{"vocab_size": 56, "encoder_activation": "quick_gelu", "encoder_wave_strides": [5, 4, 4, 2], "text_encoder_norm": "layernorm", "text_encoder_dropout": 0.05, "init": "trunc_normal_002", "residual_init": "scaled_by_depth", "optimizer": "adamw"}
Rows from block 9 of the audio encoder of a small contrastive audio-text model, named by matrix and row number. Rows with one number belong to one neuron. Each number is 128 + 24 x the weight over its row's rms, rounded and kept within 0 to 255. All counts start at 0. Numbers have three digits each. After the name is the row's rms in percent of the matrix's.
After each neuron's rows are labels from the 100 clips, of 14848, where the neuron reaches its highest value: "responds to" is what is common among them. Only what is clearly more common there than usual is listed. The data: synthesized solo parts of chorales (CocoChorales). In brackets: how many of the 100.
# fc1: MLP up (encoder.blocks.9.mlp.fc1.weight, 576x192), inputs 0-95
# fc2: MLP down (encoder.blocks.9.mlp.fc2.weight, 192x576, transposed), outputs 0-95

fc1.146 046:143083142108131119120109140128146118134130128109130143126102116128141171108108131168119109144115146128148123137136122119109112129100125137115115139122119150168105119220143113088105129119135117117127109129137095117159102048129158114089139116153074133120100135139124158144071134150118092145
fc2.146 028:136149089141109133180142138122142116098164138150151128116153137134112108098140143128145161148128107099106121141096161135136164154130117164133090137149128124121138143129114103139162120136112165112129127165096125160042151158093144139167161127155129114116160106128118122116149120109126134144
responds to: note F#3 (58); note G3 (26)

fc1.470 159:118103072132134112144081121087121127077111143163104157117174168121125119125143129122106109122095121126127149126150125164131110131069176120160067165145172123169143091118133145158174163109122136089191129129100119111155120125126117133105125105116115094112139090117126087163123113132179129111
fc2.470 167:152150144158147160104134144172156122185129097103139081107118091152113148134165128128164141139157127158092103143078114145073130159151123143099156089107093168126147157135113100111094086124127110132107143155144140183133145117132144145125137127112131149105128152158112134081101111120098131150
responds to: note C5 (73); oboe (72); note A#4 (59); note C#5 (33)

fc1.558 107:154125125163134137143155172113135151127134153111101134119122153122103157105130119162144108099082124130121155141147139171128092158123151109158105135139169140128160121119116128154135143098090160090148189125113139150150131140088087155110123104118114093110147101154094142155149086107110172098
fc2.558 073:111160149147126103135157113174119109154129108140116122113101148099091144123111103080118136121158154119110096174144151113152132128114087106120118136171116115098131154221120095133100103085157141157112124154142105143126128125130112116128113118175145135129103120127106130101065141075111075127
responds to: note A#3 (58); bassoon (44); note A3 (42); cello (39)

fc1.198 121:158107094154165167158123184106142149097152146140102144113153137141105161091147107137139099091112116160110157150143151155103084159090146160151093148131155156168151107143111147145144143094104142107154142140105109167171113115106095148103091088108120095110143100157096120117112106100141152114
fc2.198 305:159104098152155150162110159108142148101150158143098146098149155136101165112153105153132103095101121155109153158157154166101100155113153150153101142130159154160154114146111149147145159094098155097158157142105114153165109115096098138104100093113109099096145099152096110126108094102150158121
responds to: note C5 (64); horn (48); note A#4 (34); note C#5 (29)

fc1.193 118:126110086192159146132109159097128159098129144160127132133121113139114137110139125157159139125088111134117168137127121141148115158128164146196081127166156132149128124138090135148168141111088133080161166169106095117167142110110115144097095102142121078135105100129128096137127110116127125135
fc2.193 109:102161127127120133080126125125109134153100122122150135182082123068146098137130127124131155161144100074118141099093087132171120125170130091139145128154117093104083168123131096169136093158140106119102129103124149110121165168161167122153130158143134129194114139112149156130151131159102127148
responds to: note A4 (47); oboe (41); flute (31); note F5 (29)

fc1.567 096:137143102136153125133114137082151137123149126159136136120130135142097159093154148127145097098128138141108131153148116187118106150055191122158116128157154145172165097156122121126120156118105168119143150145107100150140130120112102126103140094135119104096137063140098114130123079087143119128
fc2.567 053:109153171109109119115128126136135139170066094107156113140120143084125131111126128090100133131132131129129099142148088157130111113186129139107174139148106114148126141090100067113098126136160132142079087162130171128190143202129155139113119126137123117105114122117124140137172127120145133144
responds to: note A#3 (48); note B3 (46); note G#3 (34); note A3 (30)

fc1.526 038:108124097147138175116124112138142136154179136151122094097109162137143166088147113086122117110120117123108126120148146119137146115119139160141139164139095102127117165154120123144145123103139148164124122140151129136156083107101130136131084141128126126144119126173101111107103140141183138099
fc2.526 024:142104126168164112142115166130092123123132109144141174145144142102105104154156140164132144136147131141138162125131140119126150124117115116132149108132136101131115160076170115133106144152124129109120115044095128110089168145138146115149179101147121141115134125098132140115073147117098122154
responds to: note A#4 (36); note C#5 (25)

fc1.321 117:151134114158136132149143119103143116127140145166089144136155139125085165114150124150131136089124100167115168131146129180128125142129148128132124109137174146127166131163103146142122138089119163135138159139086116115141133090107092139102126081140121116112143099119074123108107069083126118136
fc2.321 055:136118117106099146153138163149138111138128131094105100126155126112116142145108112130115122120128168137149109109145142169110119132155093177096125118071151114122120194189135120148135130114143095129147138164147146126142092137096145161153125130119103159118133185131117140139129119102126108164
responds to: note D#4 (81); trombone (56); note C#4 (39)

fc1.504 042:126105139107148171139110218136100136116103146187122084134140121117126132124148118127124097109107111130173157160129102124124124141168132123139138136104137121124164172111119152152123132107147148130110119132137127150179072105111154106062045120132153139141118118125127142140053144147144097100
fc2.504 024:112145088158145104132152145125109136126137141086139159142131091143101146113122147148177154116138121121142101094141148177115192137073106158105117119145129118153096162178138110126157143137122124113126137120128084096086180128111134144141193139113106130075165121094103114139163109122095133098
responds to: note F#3 (84); tuba (67); note G#3 (32); note G3 (31)

fc1.502 040:125140099112079131122120122121150167124085115117104119098135133117145145122134134128072113120154103133155117086125174144098150118137111156174140150111145135141098108211099129119137133109165149145114130142120134113132096132133169142136079140145116136135126135155131149120120091132125194132
fc2.502 025:124150092137126117129149104132131119106126117132154164138141127139109125124130170145127146161135117116125135128135135149141119130140149135145136114137127151125130152055156105182116127147116152127134122115107103160102130145103132090112217079112103123122146141132110137119034126115146086098
responds to: note F#3 (58); note G#3 (45); cello (38)

fc1.406 124:132122137120129113162106153138131138093119145161107133114123134161090174127125087141120154122101101181135149165153165138142140143114132169136131118153121113148141070150105175140126138095109179140146125125085124151165150112112105167134092091106136119103130084108088114162109126075140154109
fc2.406 130:091122145129126110104150123141110117115126107111123119171150119097123114109113115137152163152160136118163136097121111107148176106149096106100143098134080109086083123102119133112131095142151107189110097105124103092101141130184137110132163151138100143159114152105156121132138143143129100157
responds to: note F4 (32); note D#4 (28)

fc1.57 036:137083140139097180108105118109162120122143133191100108127130160131090168106124109151123132127124127120149142125129129101129126130176121162092146169116127149141106148152165126122138154111113148112117126124133143155160130089150131088114162057116112162126089094124134120153100133097124189146
fc2.57 022:061117075157135112160128106104121116118110129055142124131102128115097132142148126144154164155149131110113124103114134148137126170152141171133108103122114102172121136162130098111158118140126141127150131170114079141094107198096113124114123155114129129107177123124077126115094106140122145125
responds to: note F4 (40); note D#4 (40); flute (26); note F5 (25)

fc1.267 126:161127099180146189118094159124150148134108136143125122110127145131116140110169116140138109115100128131086143143103116159121074143120173117155084168142168162158147151132124123182158134114109130071153159126114128144139142129115141122124107109126120089115133123154126139153127105125115124151
fc2.267 160:096139134131116104107133098121091129115136153115160149164059144083174081128121117110148153160161117106160159113091080109165160103126125104152134159151120102103138128108144079145115106143140122137102114123160134106108119145144143076123147170138151144148117131130161142114148153158100137098
responds to: note A4 (44); note C4 (36); note A#3 (33); note C5 (27)

fc1.36 105:172121112117139161153085172112164130131138150146100142093136148132114167100140125130123114071080113133103141154128169166102097138119161123119109151143155137170154136154116159163146168127111167094142121136107132164147128101111146147134117078117117109079160090155081140124093117120140150131
fc2.36 050:147131135113135159107095128124143143180102113098143099139090088141144147146136128113121128157100088119127088111107125156102117107163141201095138128128130134145128189089110093195134150160095121104147102157098157087186114151124172132122134111096112130105150132114134170126171142161117159181
responds to: note D#4 (77); note F4 (65); note F#4 (36); clarinet (35)

fc1.65 045:088146115136120117111091105136127159141110158175145119135124160126127143197127122136103127129125118119127155144129145123100128133199098097127107105116133090136155130154093134145138130141133116128105143165131112152151132135121112116179049114131162115144140140107117105140114138123145144122
fc2.65 026:130108119137124104078125163122090148138056114112127181148146111125097139105147138123123129112135153172177126108175123156102120110099081106119134119111139111125118152111202120134133141135109108115136094054127129103128126165131102157129206149115132148110119137159114116121159107125096122101
responds to: trumpet (42); note F4 (41); note G4 (33); note D5 (31)

fc1.386 040:158119138123101138124136107132124111151149134163124158141092143150127157110113140132071068119114072124119139173153091095095119147102118128130107110118149105153111135104075139156145122180106150132129150142101111120129073142150098105138077109146113133091143124131111145108182096122123149106
fc2.386 025:104123099144157135106124164100146145109091108121138194099162110127088138165159131123169110147145153117147129115126122149147126129152106079133115138136146102151100156115135110133141129116118094135169139087143114129127160095123113157139181127150160111140148145113144113114086121126120124121
responds to: note F#3 (45); tuba (39); note G3 (38); note A#3 (35)

fc1.535 118:119112107138148128139094139117147167113136125153135130108133146130118148105148128132126118095113129137101134166148126162123115150070164148161110145148145153194162086158134140130125148111109167080146132147112109173135130119104089140097140106128118074090122063129116105099113122109150135114
fc2.535 070:121154167082101125136127135150132133141112114099096125140146123127104140086109107110108141126108113129138115118155166159102116098169107157059152133133107125127113145101099119151122139123153145148123062155086149109149144168145147151135144128112097102099166126130121160140192144124165127136
responds to: note A#3 (37); note C4 (29); note A3 (28); note E4 (28)

fc1.327 038:154097120144125145129106119111140156124144143136125130126115134136126199141113117127125137115106139116152115143132177139122119087140121147130161163147116146147113127168089108119093128133138119120153099133134119138123068085131122072111179122148061103140129146178136158107062102120159141136
fc2.327 023:120123106132112138161122139097091119096111109128159125145121137106093123076131133139099152157143128135139134136109138137137140159158128127149112118135117119137111146140124103115158111157118168116130126158103135154108134185067137124142125130124125126118133142139081138133080121133125112134
responds to: note A#4 (50); trumpet (26)

fc1.199 047:142140069131114174154100171109170170121113124157132141102138147095124107159129139117135134136107135129169138112124134134107136141143131095113146170148160171139114146117109122108120117101117140142140119114121141145174113120127136134098112160124107124145121157098128122112118110151139216138
fc2.199 031:086129138166110104112148102118134127123118125111142157146128105167119136091113122140110175126137121136140128127132154146135086114135117165119132129166102103135121145118141112152131133124139146127152121170142125149092114179089120103143163096104137123103137119162106102088071148125154113084
responds to: note A#4 (93); violin (41); instrument: oboe (26); horn (25)

fc1.509 034:137109124122115159127114105122129131140139123148137112094085112123136183104113107117124111102121149125121152133105130139094151129128125110151148154120136132124096106218092113125105143126133130149131126091131079118230100182127143103157130094137109111131144127129134142153108126119145141117
fc2.509 020:131154094159133137134143160150097135122102111136129191132132112143119124100122152136191122135156144143135125118121162145129124127093099135141121115138128118143131132094133085162178136120127132122147132138140125154020141057100124144085161154158117131107105151114095128073110120123111101138
responds to: note F#3 (47); note C#5 (37); note C#4 (29); instrument: cello (25)

fc1.511 039:119113117156098164117131141142153156126164129117132136099119161119139143057151095146140123119123109131140099150129105139088097127094135131105131163100149154150152107155056106115158130147138117119157119154126133124172098130127161125085080160138139116131143133135158134092127095110130166097
fc2.511 024:111159137149139110104139163155137134103136113129106152113125123170131117123135165115151160147131089107133142108159153142131104124099100115128152118173131105127122160105145106152140115108109149114141113087134096149038142087099118126112209109114120121107156122161106106124151120129121113152
responds to: note A#4 (71); violin (42)

fc1.72 033:169122109142128225136121108132155139155141140160165135097131163136134169168129102119114112138117119117137126144159101104128112135127102120124109151113118103142125148186045099147120126157141140141127110107101131136168102108127123101110050082144109109126132110182105107119137154144155195102
fc2.72 020:100126107157144074128126171131065150111126126142120138155145117118099124056140148120126167138149089138156118119115158146116148123115100135121108109145171126120101198117135078146153154135127144126153114164123118077087137160090138146129163157116108156102145137118109106095105113132126120112
responds to: trumpet (31); note C#5 (29); note C5 (26)

fc1.298 046:113138139091094145114115139150138147152135125179153139103111130135135167131158120137091065112117110099120160110127130118110140126104090125132136133113134124138133121158071119145120136135112131130147121087140054114165145125132112088187035120131130108133137138115066088131100117117156119140
fc2.298 032:157116130165171116097113146118110162146085114114118176142152084091105128155129129120122136130136150143165132135159115165129121098131113099130127112073135122137093175036142091168140137133117092106146116108131134131121120176131116161108165100135126127130095148137153162108172116136115142111
responds to: trumpet (53); note F4 (43); note D5 (27)

fc1.361 047:187144121123140134124144098119144126106181139060118114120123112182126139167098160134141134127117126126112106167126122128138071134084137145116149164119115165109114116192143124127095129129091112102140114131119132118118117088119130131138178101161113124110116144169126151139118105157142163109
fc2.361 032:108141118106101135151128141113117113137163134175164125149115139107094119055142134138147090168150125125124135159113152122134179165150134129155115128156123120134122126156158119129147131134101142146120143158089059093114105114114134097149111152145105114122119113142130151104114137097128045128
responds to: note D#4 (58); note D#5 (39); trumpet (28)

fc1.553 119:148132115134134130172121134137117120128158139118123158100141183129139137105136119112131093051133141149104129162166142174105126127098138102127129155119146154171176110159115148139116149092129174129122127123130117147115107087123093123089117113143126093070147113171099120096086110112172145120
fc2.553 055:124163171097098142121137123126115092176135140114119178115147160128134137126118129089092115124117154100129112135168134166129125098151134103082155156128155106154128175102147107133140171105144133127115093146126133113157121120112138107139135133151090094080134132121120149146165136125141096105
responds to: note D#4 (58); note G#4 (54); note G#3 (42)

fc1.221 132:127133116105145150118101144127113111112144138141094154116137146131096175106147085171119157119144091166115157173150154146117146168133138119127137124146132108150136095130086170115148155098099157147122153151084091142149139130105105140134137103092097113111115096115108113135135097102130151092
fc2.221 130:115118125117122126093145148127141102132127111138136098154128084168125139108118147155150136173130123135142115119108121104144146143105113158121129071133093103077088128143097131092134092151097109188135148134132116131114148113143127162135120127123123160182103139123139113134097113124098114132
responds to: note D#4 (48); viola (42)

fc1.150 046:150123096137121121144123146152105145108133126097141128122132113109140155151122114132126137162123095106133139129145129148134122127149136156133176130109148179166114105125119113134129121146133132154148132117152124145116120135130155099149127171094115156125096110167088134127123111131137192131
fc2.150 028:116129101134135106098120085109119139120091106170104152140141135141123120122135143143071141151110150169144144145138129128133098161126102072131135152137115118124121163060139104122120122096144149156110122167114179110119111145089117150131194142096117132142099131144121128102096115139137090135
responds to: note A#4 (73); oboe (42); note A#3 (26)