{
  "model": "contrastive audio-text model",
  "dataset": "synthesized solo parts of chorales (CocoChorales)",
  "train_examples": 39062,
  "noise_aug": 0.002,
  "time_shift_ms": 50,
  "input": "waveform_16khz",
  "tokenizer": "word",
  "vocab_size": 56,
  "loss": "sigmoid",
  "embed_dim": 384,
  "encoder_arch": "transformer",
  "encoder_norm": "layernorm",
  "encoder_norm_position": "pre",
  "encoder_activation": "quick_gelu",
  "encoder_mlp_ratio": 3,
  "encoder_head_dim": 48,
  "encoder_fused_qkv": false,
  "encoder_bias": "all",
  "encoder_qk_norm": false,
  "encoder_parallel_block": false,
  "encoder_inner_norm": false,
  "encoder_wave_strides": [5, 4, 4, 2],
  "encoder_subsampling": 2,
  "encoder_layers": 12,
  "encoder_width": 192,
  "encoder_positions": "learned",
  "encoder_pooling": "class_token",
  "text_encoder_causal": true,
  "text_encoder_width": 128,
  "text_encoder_layers": 8,
  "text_encoder_norm": "layernorm",
  "text_encoder_norm_position": "pre",
  "text_encoder_activation": "silu",
  "text_encoder_mlp_ratio": 3,
  "text_encoder_head_dim": 32,
  "text_encoder_fused_qkv": false,
  "text_encoder_bias": "all",
  "text_encoder_qk_norm": false,
  "text_encoder_parallel_block": false,
  "text_encoder_dropout": 0.05,
  "text_encoder_inner_norm": false,
  "text_encoder_positions": "learned",
  "init": "trunc_normal_002",
  "residual_init": "scaled_by_depth",
  "optimizer": "adamw",
  "lr": 0.0017,
  "beta1": 0.9,
  "beta2": 0.99,
  "eps": 1e-08,
  "grad_clip": 0.5,
  "steps": 5400,
  "batch_size": 256,
  "epochs": 35.4,
  "lr_schedule": "cosine",
  "final_lr_fraction": 0,
  "warmup_steps": 270,
  "weight_decay": 0.2
}
Rows from block 7 of the audio encoder, named by matrix and row number. Rows with one number belong to one neuron. Each number is 500 + 40 x the weight over its row's rms, rounded and kept within 0 to 999. All counts start at 0. Numbers have three digits each.
# fc1: MLP up (encoder.blocks.7.mlp.fc1.weight, 576x192), inputs 0-191
# fc2: MLP down (encoder.blocks.7.mlp.fc2.weight, 192x576, transposed), outputs 0-191
fc1.368:571436433528579558553461574459544505460513525522450500468518521464483553499553458556530517425472482510469517500528530569464446565489543471527426489504536542560517453518436570515520569493476537452545550477483515490533489477427467494498468429479473457457517430507464472468458451473524517450516461548506526548455538464551549485506455545418538543496468543449564546509493506449497460473443448488538513545453519462481478558469563530528523459474541530453526518475566487478465520528457448520538459483559583500442485486496559458447438455477515464482454490525457483414497565497549484505
fc1.369:509513489530533511516457527525475567488502486538453521482477583477430527471544476498491501445476527529468525565507494580471434538466562447537455534525521538590560481517476506530491513411510525441510517516494461547480544478491431541456504485505486435459482453517489497529477439425534481512567444502515513527484483542608568466529463474451477534476528551391504507454446496414535481491480507504503450555440534484455540574489503561528474480541552526497481468451587453473527506458445434556505427458486518456483522518496571439465510465480478448482466506501449410489533510524567490561
fc1.370:554424487482529515515444573502526504443524487513432545440494507528483447486495491487475467526517504507478481575592599455475431525455490523536467528538495496569479426509506574488534531489411514486573527454474504517519464540465472518497439442493553476476490457511493463493460531512526524441572522447493498567502540529495490517436455469501442504442402595567475574552500545533463513440433496450559497448512484473494528519521534504481573474487510509482573470520528495468557509468510476550562455428428487548525445433526527483471504470491511502534473546517425496498534568532517437477
fc1.371:500467468584530556523539486456545536488554465477426478519566465497443573505533471545511512440497490491480487508540522554487483530548518489542467491493527507524499495511450503487493498505501548491539529446414467444518464511527455475492470445544459520497540463522458453429486407447513540513476505490560435581430539481568589494556455579472544586504498498450547581472493496416469443513470479575533538529459497551483468529483513551512483486470491553477513524423579521434466522547465491507474446447511526498477512574523584480463483478500477506399466433556471451468466526512500511468
fc1.372:528524475505520524519444536504457518487485508517399499506518579469452540422524437525467490448446502493462520544514539552460448513449552433506460516497533510545519491511488529545530525436501508455524494490437462534478549537496520504460510493494413426455575504508469515592506456474548475502558470476533509515464470458533535437532429494505463566510487551397506545428484512395463511479469486531498451524461515474442584558518496583523496516500555519495512462442581469466523499449488455510495441442509512567518524489499590425510508497530425467441483516532475391479486489495521519529
fc1.373:579440512488507529547490585504532521508590514511541477517549481434497509473510505500516417505458519551503513532530457550460474536474473489489505522480524521514521526544449476478489470508467477492461452522529522562571568440546508526431378522490416482512464516490435488476569492504494572501477441529444589505488486468408534496511497538447422580525521480475480461419528480500467478541520489505506409494483489502467479515498483580503505550480531505480607543495503480472474447506464522564527484515526568502477470479398552504477494484476383463514500518424448459508512552514561527504
fc1.374:551496493538510487534468569503500475515583560506514521452531535455524542470543494497531457400514520529497484501526477562458481537444525460514442488468547545532596475470461515493480556484480567487541525494526483515485496517475465470440461458516458462457532440542453460472495433526480527445510467543502456491485576442508584504449493483451464537412509597430512498470503560509472463508510465483500494557510506525421480542437572546495472466499568589503503510488521538530437490569452429515498446510538514532460468491541552463453438426488473448463478505512407502414483534508579520496
fc1.375:554475447472534519500547459498510429501465536510467502491542520550551514479498517486521424451507541478540501565528491490479525507443480513519476534466477529498464561481453489531554482429510551481514508500527532551667486435484537540531434509515514464479464507448525491526491500493514546484459490558487465488493538599556478462537522515517508432450520478538510500502505481521522565499474443589566486511511471507440446533469505480518565588511528567503403563472477384501420496465516517544518525505541539435496487549399507568536499496521494498469413551508494529450466490561551468516
fc1.376:574470478521585557516476525479516553483500509506456500433535547470465547477585474503499475421493470510443548577504516551473472574508546492553481543523539557580564456558486547503528512438470513439527544535473480494489464478448475490425501420501505429449507433514480447470483468493534557486492507565479506521473579519581576472504465533422488508488514563467541534477494538475505497475485478494524436576497505497464519567481557565541498493505537553491494508474553478498472507507482449536488424455522534498448464494454523437415458437492499483481426486531441460420462564542525474521
fc1.377:543491493539540533537528505522520473490553514506468483459548570423441541476572427515542493408528559539490528516454497546420499545465490485477480484457528550507577509547517518512475476434533527470506565497506513526502479424475493470446464495473469508442543491534444500499454452490507490510497501564509542453466559467542600511534472531487574560492503544466535509492536521479518469496509466521472473555501477529482499567471541584551490463492554513515480511427495483526397495527499418558519393452493544441448484535568548487461424448542483509469497434514426507408441495449503524480
fc1.378:507469511453532483538434509483496508438510591569488536481539526489555511495506448553476463455422438504486597552483542550519460512521503534493503539531531507490539439588451520550591570485446573471568480510447466461544496435503511524432417495437474472486557439471450470540434528523559517455548551514505518556478495533501491457439493481488451469465497524518523514484530447482499492486457435482516448473423504412467501534432580497496535466445490524487521544502502485508486560472510525498535497485487553518500428471433489499494482547497405419493465507528498487488545557504555548559
fc1.379:547493502462505536498561501490603524502548509480507493467511498451519564489483559529513444526424513518457496551534466524466491527549491460458438512407513536507549505587462482473549453511505468508447502573476500504449510442475516505519351487528505478511525480534478491500472529539510503478468461559470600492525510454459458440468465534481497579543501521489511482489497480446544520517378478465529430519436463441480426495457488554451558499475515492548542484466542474517479468554478522528543453512556558510525478477465540516505489481545354474463440500496539532453469466543529474558
fc1.380:566448447541563539555452544456529536460525560507469501461527521501481552473539472548513509433479486539479538499514513598459458552439558477525467506490552570577545452475485582519513558450443566455535557507475472517517469486422446490452478440472467462437502441519437494503481444470502533454511480553511474539436531497558570488489452553429542527490476551437543508510472526441500451469499458488533495548454510469477549553431551548531538454464564525451518496486528482496464534500452459529531447492539544516463473515500511447432437480513473478471457509543446484424516537534544487541
fc1.381:571461441520565563536443553467527533456552568502451517468525523467473546482544450550522503435470453526478565472513532561460450520464550493543458529494556503562543478515460599534537553453469554464533535504449493519531498503459449491460451440462490477446527455523433472492510446503507574472542516534512454554476522494559563502505467550426477523457488571415529538477497518455498446465481466482535536542444513460458493556466539528503527438483537543454520522485550487492476532537458444554542464514529577513451474522476555456445457457489473452471489499509439449428500569508553474535
fc1.382:470476495483513523502521558497605535458541558508516588501516507564558524435545544464550486457446525536559479509559481504457527528550438507509447611490493433515566564515451518561481504484497449468540531554499444500486493432532518519541452488534468446571518504582458447477479489457510523467486480518397450531532521476497519529527475479437478602517515492503462508528558476520481534489495478458539538595503484547486465473526466466478588440475544494519473566513514532499500523492525440519481427520535572465537458515450538534562502479487434518471545581462525582482497490510538492482
fc2.368:455446485496543434507526549504481485436450511553456598436552557521429482446521494528524529483565509493486532594581555641518527459448475508458479472545467506459478514543456508511566543463473489513550483539505408565538514601440469515485427450472424534447468499479514438489518469438555492550519426466483502483555504511482477485511484454487513510508478516386531505477454479530489478483505487489569534481461530460544552514534498517557457448540532493519492440495492518471493481471480543558548496425462460547513518534533461486492542515490501489477562449577487478506526489519478525508
fc2.369:492533567436440441505530488524463534530495501470586500564427507494537476519448475475519539501505497501557504482489464498505529436500454523446555478483468454471506509486513430499418466558537559544410414456507554487512525496552529528523482509484512562484527477493502561494491527495468546492507476451480513490541523540506445529510589448506477476464530464492459392528517436530476532549512573430475551476442560482469456455474494436465529446552495457547435560546453509507542489498498510486447552541515475470504443490502498562559472564465544445552562459462548526543606522428534533511
fc2.370:464520545500461529471512431478578418549498539457504541540545491438533503490478505446552511473518511493535494424487472443477452466535482463389554474479480470479491489503485543492453526539567509568469409518527523451462484471525530480535536527539508492487500534487510584468523544545483477495446519499467551510489445467456468533455576503561587493551539477531454450528513501571511488599525479556429546456523415512516499477474495491508440519470494491553532455513451546518468551609525502457444574511518474484516484531477509525553513541569480536439519452550475537511468404462473535451
fc2.371:414508498566532484489497533541451456493488472470467519476524550493495459453522457523534546523522523534538524478493509542486575458510477499448537421522424487471504498480436493564533486416511504526528493508496422508420526478500520528513486545488421509450499566485548459564507533484488453574474468514472510464487493477479476515529489464560556573515439491466481551441513541497456469501491500554496521522521525448584557526492519520531513523523536464515460474474524521477512437508569471479526462524498552554498542573578560477545461552550432498437592419581483454479516407466378527479
fc2.372:448495568510460442485557456466488463484584542444578558532494516483548460538463505477527521513602491522549515508519441518528561464475479516491579487525449469457509479512501429472428498536517555588437450507543489517492466472513459462478502503514540544491491471498518491425440506508475563458453499528482459481564544519521529542444588505531521449417515487520459434500465515565527482541533547429503539523508494496503464446449540449465514459480466468512448500572435559499470522547460478473484555550472446465479418480504438592520454529495606492519557476488508517490548497475541528532
fc2.373:435525516490455461475491466558444462505478461494491556523504493557494435436536524439477488492515438490444478566484561564543491503549474476517518494531511471476476570456486479499565496497494478553495542596497457483517519571466466417566578424463487496463533509605493469441531517501566503510500508480550447496509470505510459519478546386466509432486466490458552554475443530527521492428575534508505558459476507503530549473509430396517510497520527558542436504504503555498518490500531523513481485532465381516486503537458448482506515479486633527510522553501504506539475502509544464479
fc2.374:448426507505471476507491503452489446509428450426516569451566606539449447474489503527470476534461556490516431509542486617483559484471547503423568539523499426522444532477538484464574551496526437490496472475498467520424513536474521554502541552496486469447524531456583486567560510496505472557489569469529479507536491492464470538471521404547487516472505503450492472446498471564471522573507464489481467485517459567539512509530430488519519508521476484553515480525483462517498566462502546479510508503464480552549496520523504440542522533536424509472495461481583400511482485535469531434
fc2.375:444482528514410443505495533474428437500562447529513513532478555482485436451495536502564440453609494540531522590527534596537530457527452508500564518565495472492474545514572523512530506490405557536518532468459458505458483540481474499530525501557482519447485545509510480458471509530503546547503541485551490451549465465465456488502509423502451525482442503456514491494489501494458419427516494452453498451501456504520507504542496474535494450497536497571455420509525520480539430541532527512494511550389421548539466579554414480506509522515535505563554550539496534518507501516456514496
fc2.376:481502514507473452484499509507473444524508433534512534498509503559484467489474505531471519516481522515483465477564462625504523442429484531467542424537479436502448570518536484507470510534526462509545451475523419503505495561476486514527421524507468541479509525459523510531545505526483440546469475452533514444550468463400458563456494446521445563505459467379500471470494457558406505490452512516493570475493485527608480506552438469507494487487497513536508558474512571516534496481499579490523544505388539605519466542553522475537533531589463506475538465506523467485514513494452550491
fc2.377:383505505516433444421500467476515441491442443510465563511520504510439489474479547516463466519509527458523533485576517592562490460501527516511479500583501417515462549461495490526558495501478482498538502500461422468542499571489467506512499472551483473500474518468510487488541472498522445536440559429551525522535434410395519555531498531542490490551511470448481525469451463521504494510526492553519494477503473486495529507608442535526505500471479442491570466501510528446534503509492545487489558482417449537539568551531434449509591544557457542455471516576515523499463441520451517488
fc2.378:444483558489481453499519487486411439514522475428467554492516563464442500460485422542537566479544547493541518505510569577483585448506492464442578510530454418475441563497565471501514528483523460551478498510491449520464506571467549462540529573502435504437539531526524517534570478472500497527492485475502450459502491475469424475509508434560554545462484497456539502496477500521458496475543477524483537478481514526530550514532412500544451529525512468556467459477463554512473485452506553556548497533489480559498496504540552474537504522566479521485548428587556450530519452422434517435
fc2.379:475523498496504442505502447504434465506568444479506506535528530498516457449502506470537540514526441465477482531493541587547558503458468525486543513550501498466486547554515456531567538540453492522497493526454451529426500517441507522534588530504464516438538514475510464425528477475548543520496466468605379465498516493438431533450501417550513496432481494437524543509447496564440461442568498535502517483520511512556521452499431424510487564516522542539430487507477472451549450480547538531437504558426450514494461521492556502549512495530614510518508544503514454523488516514439508463
fc2.380:508465515563529508533478526453489550414538561508472560467504564510455525484528444568509500484485449542496570538536519596483458524489538516572469544533513536528531478460450555535527525409468533441550536544482451565577488520439434520427438463459457457482504465526458430505494438479531548474554448532490534520502526497558574456502477477474513573482477536407537499451456483429505462458500469482532519532435515437473556583465558567538500443509551490458515485488507486465478523474444474547563491493489500514468464489478505455456461500495449493466507469544463447441528504518528504558
fc2.381:519438473558539498557479506407518540422524533539462587464537556512455483460529495581525486466522455569512588559549522613498496527465504562540485485531520512521508473490485550506523515419465549487570528518462448557486520482437445515478454466486455467476521457516521447525457469427524532499515393513534524514473510461538532515489479473514527561470435503402535532452462480484485469481488468478506494521447497468516547564474574521523473468485535508441512471493520448488478558480440426501557455463401550503495451523495538472497462513530441436496528456562491482465565503540493506536
fc2.382:457497570579454473520468461518418450464541488478512550509488567545483397499506564473541483528527450564458498545494515583527517437430453532483552483564488472480435551451555525497570452503464537540509440468479466478511473530473472447501563495529461570466500514475484509433589506515503501570520526467577528479519518547481460541432518397503546455425484494420509537491460461568463505469561531544532553476478451470567565522505414473502489525476527511521489461524471526489527463511540574536487560477505436534455515567469447508513542542502523502528524524530488507519506472467513481522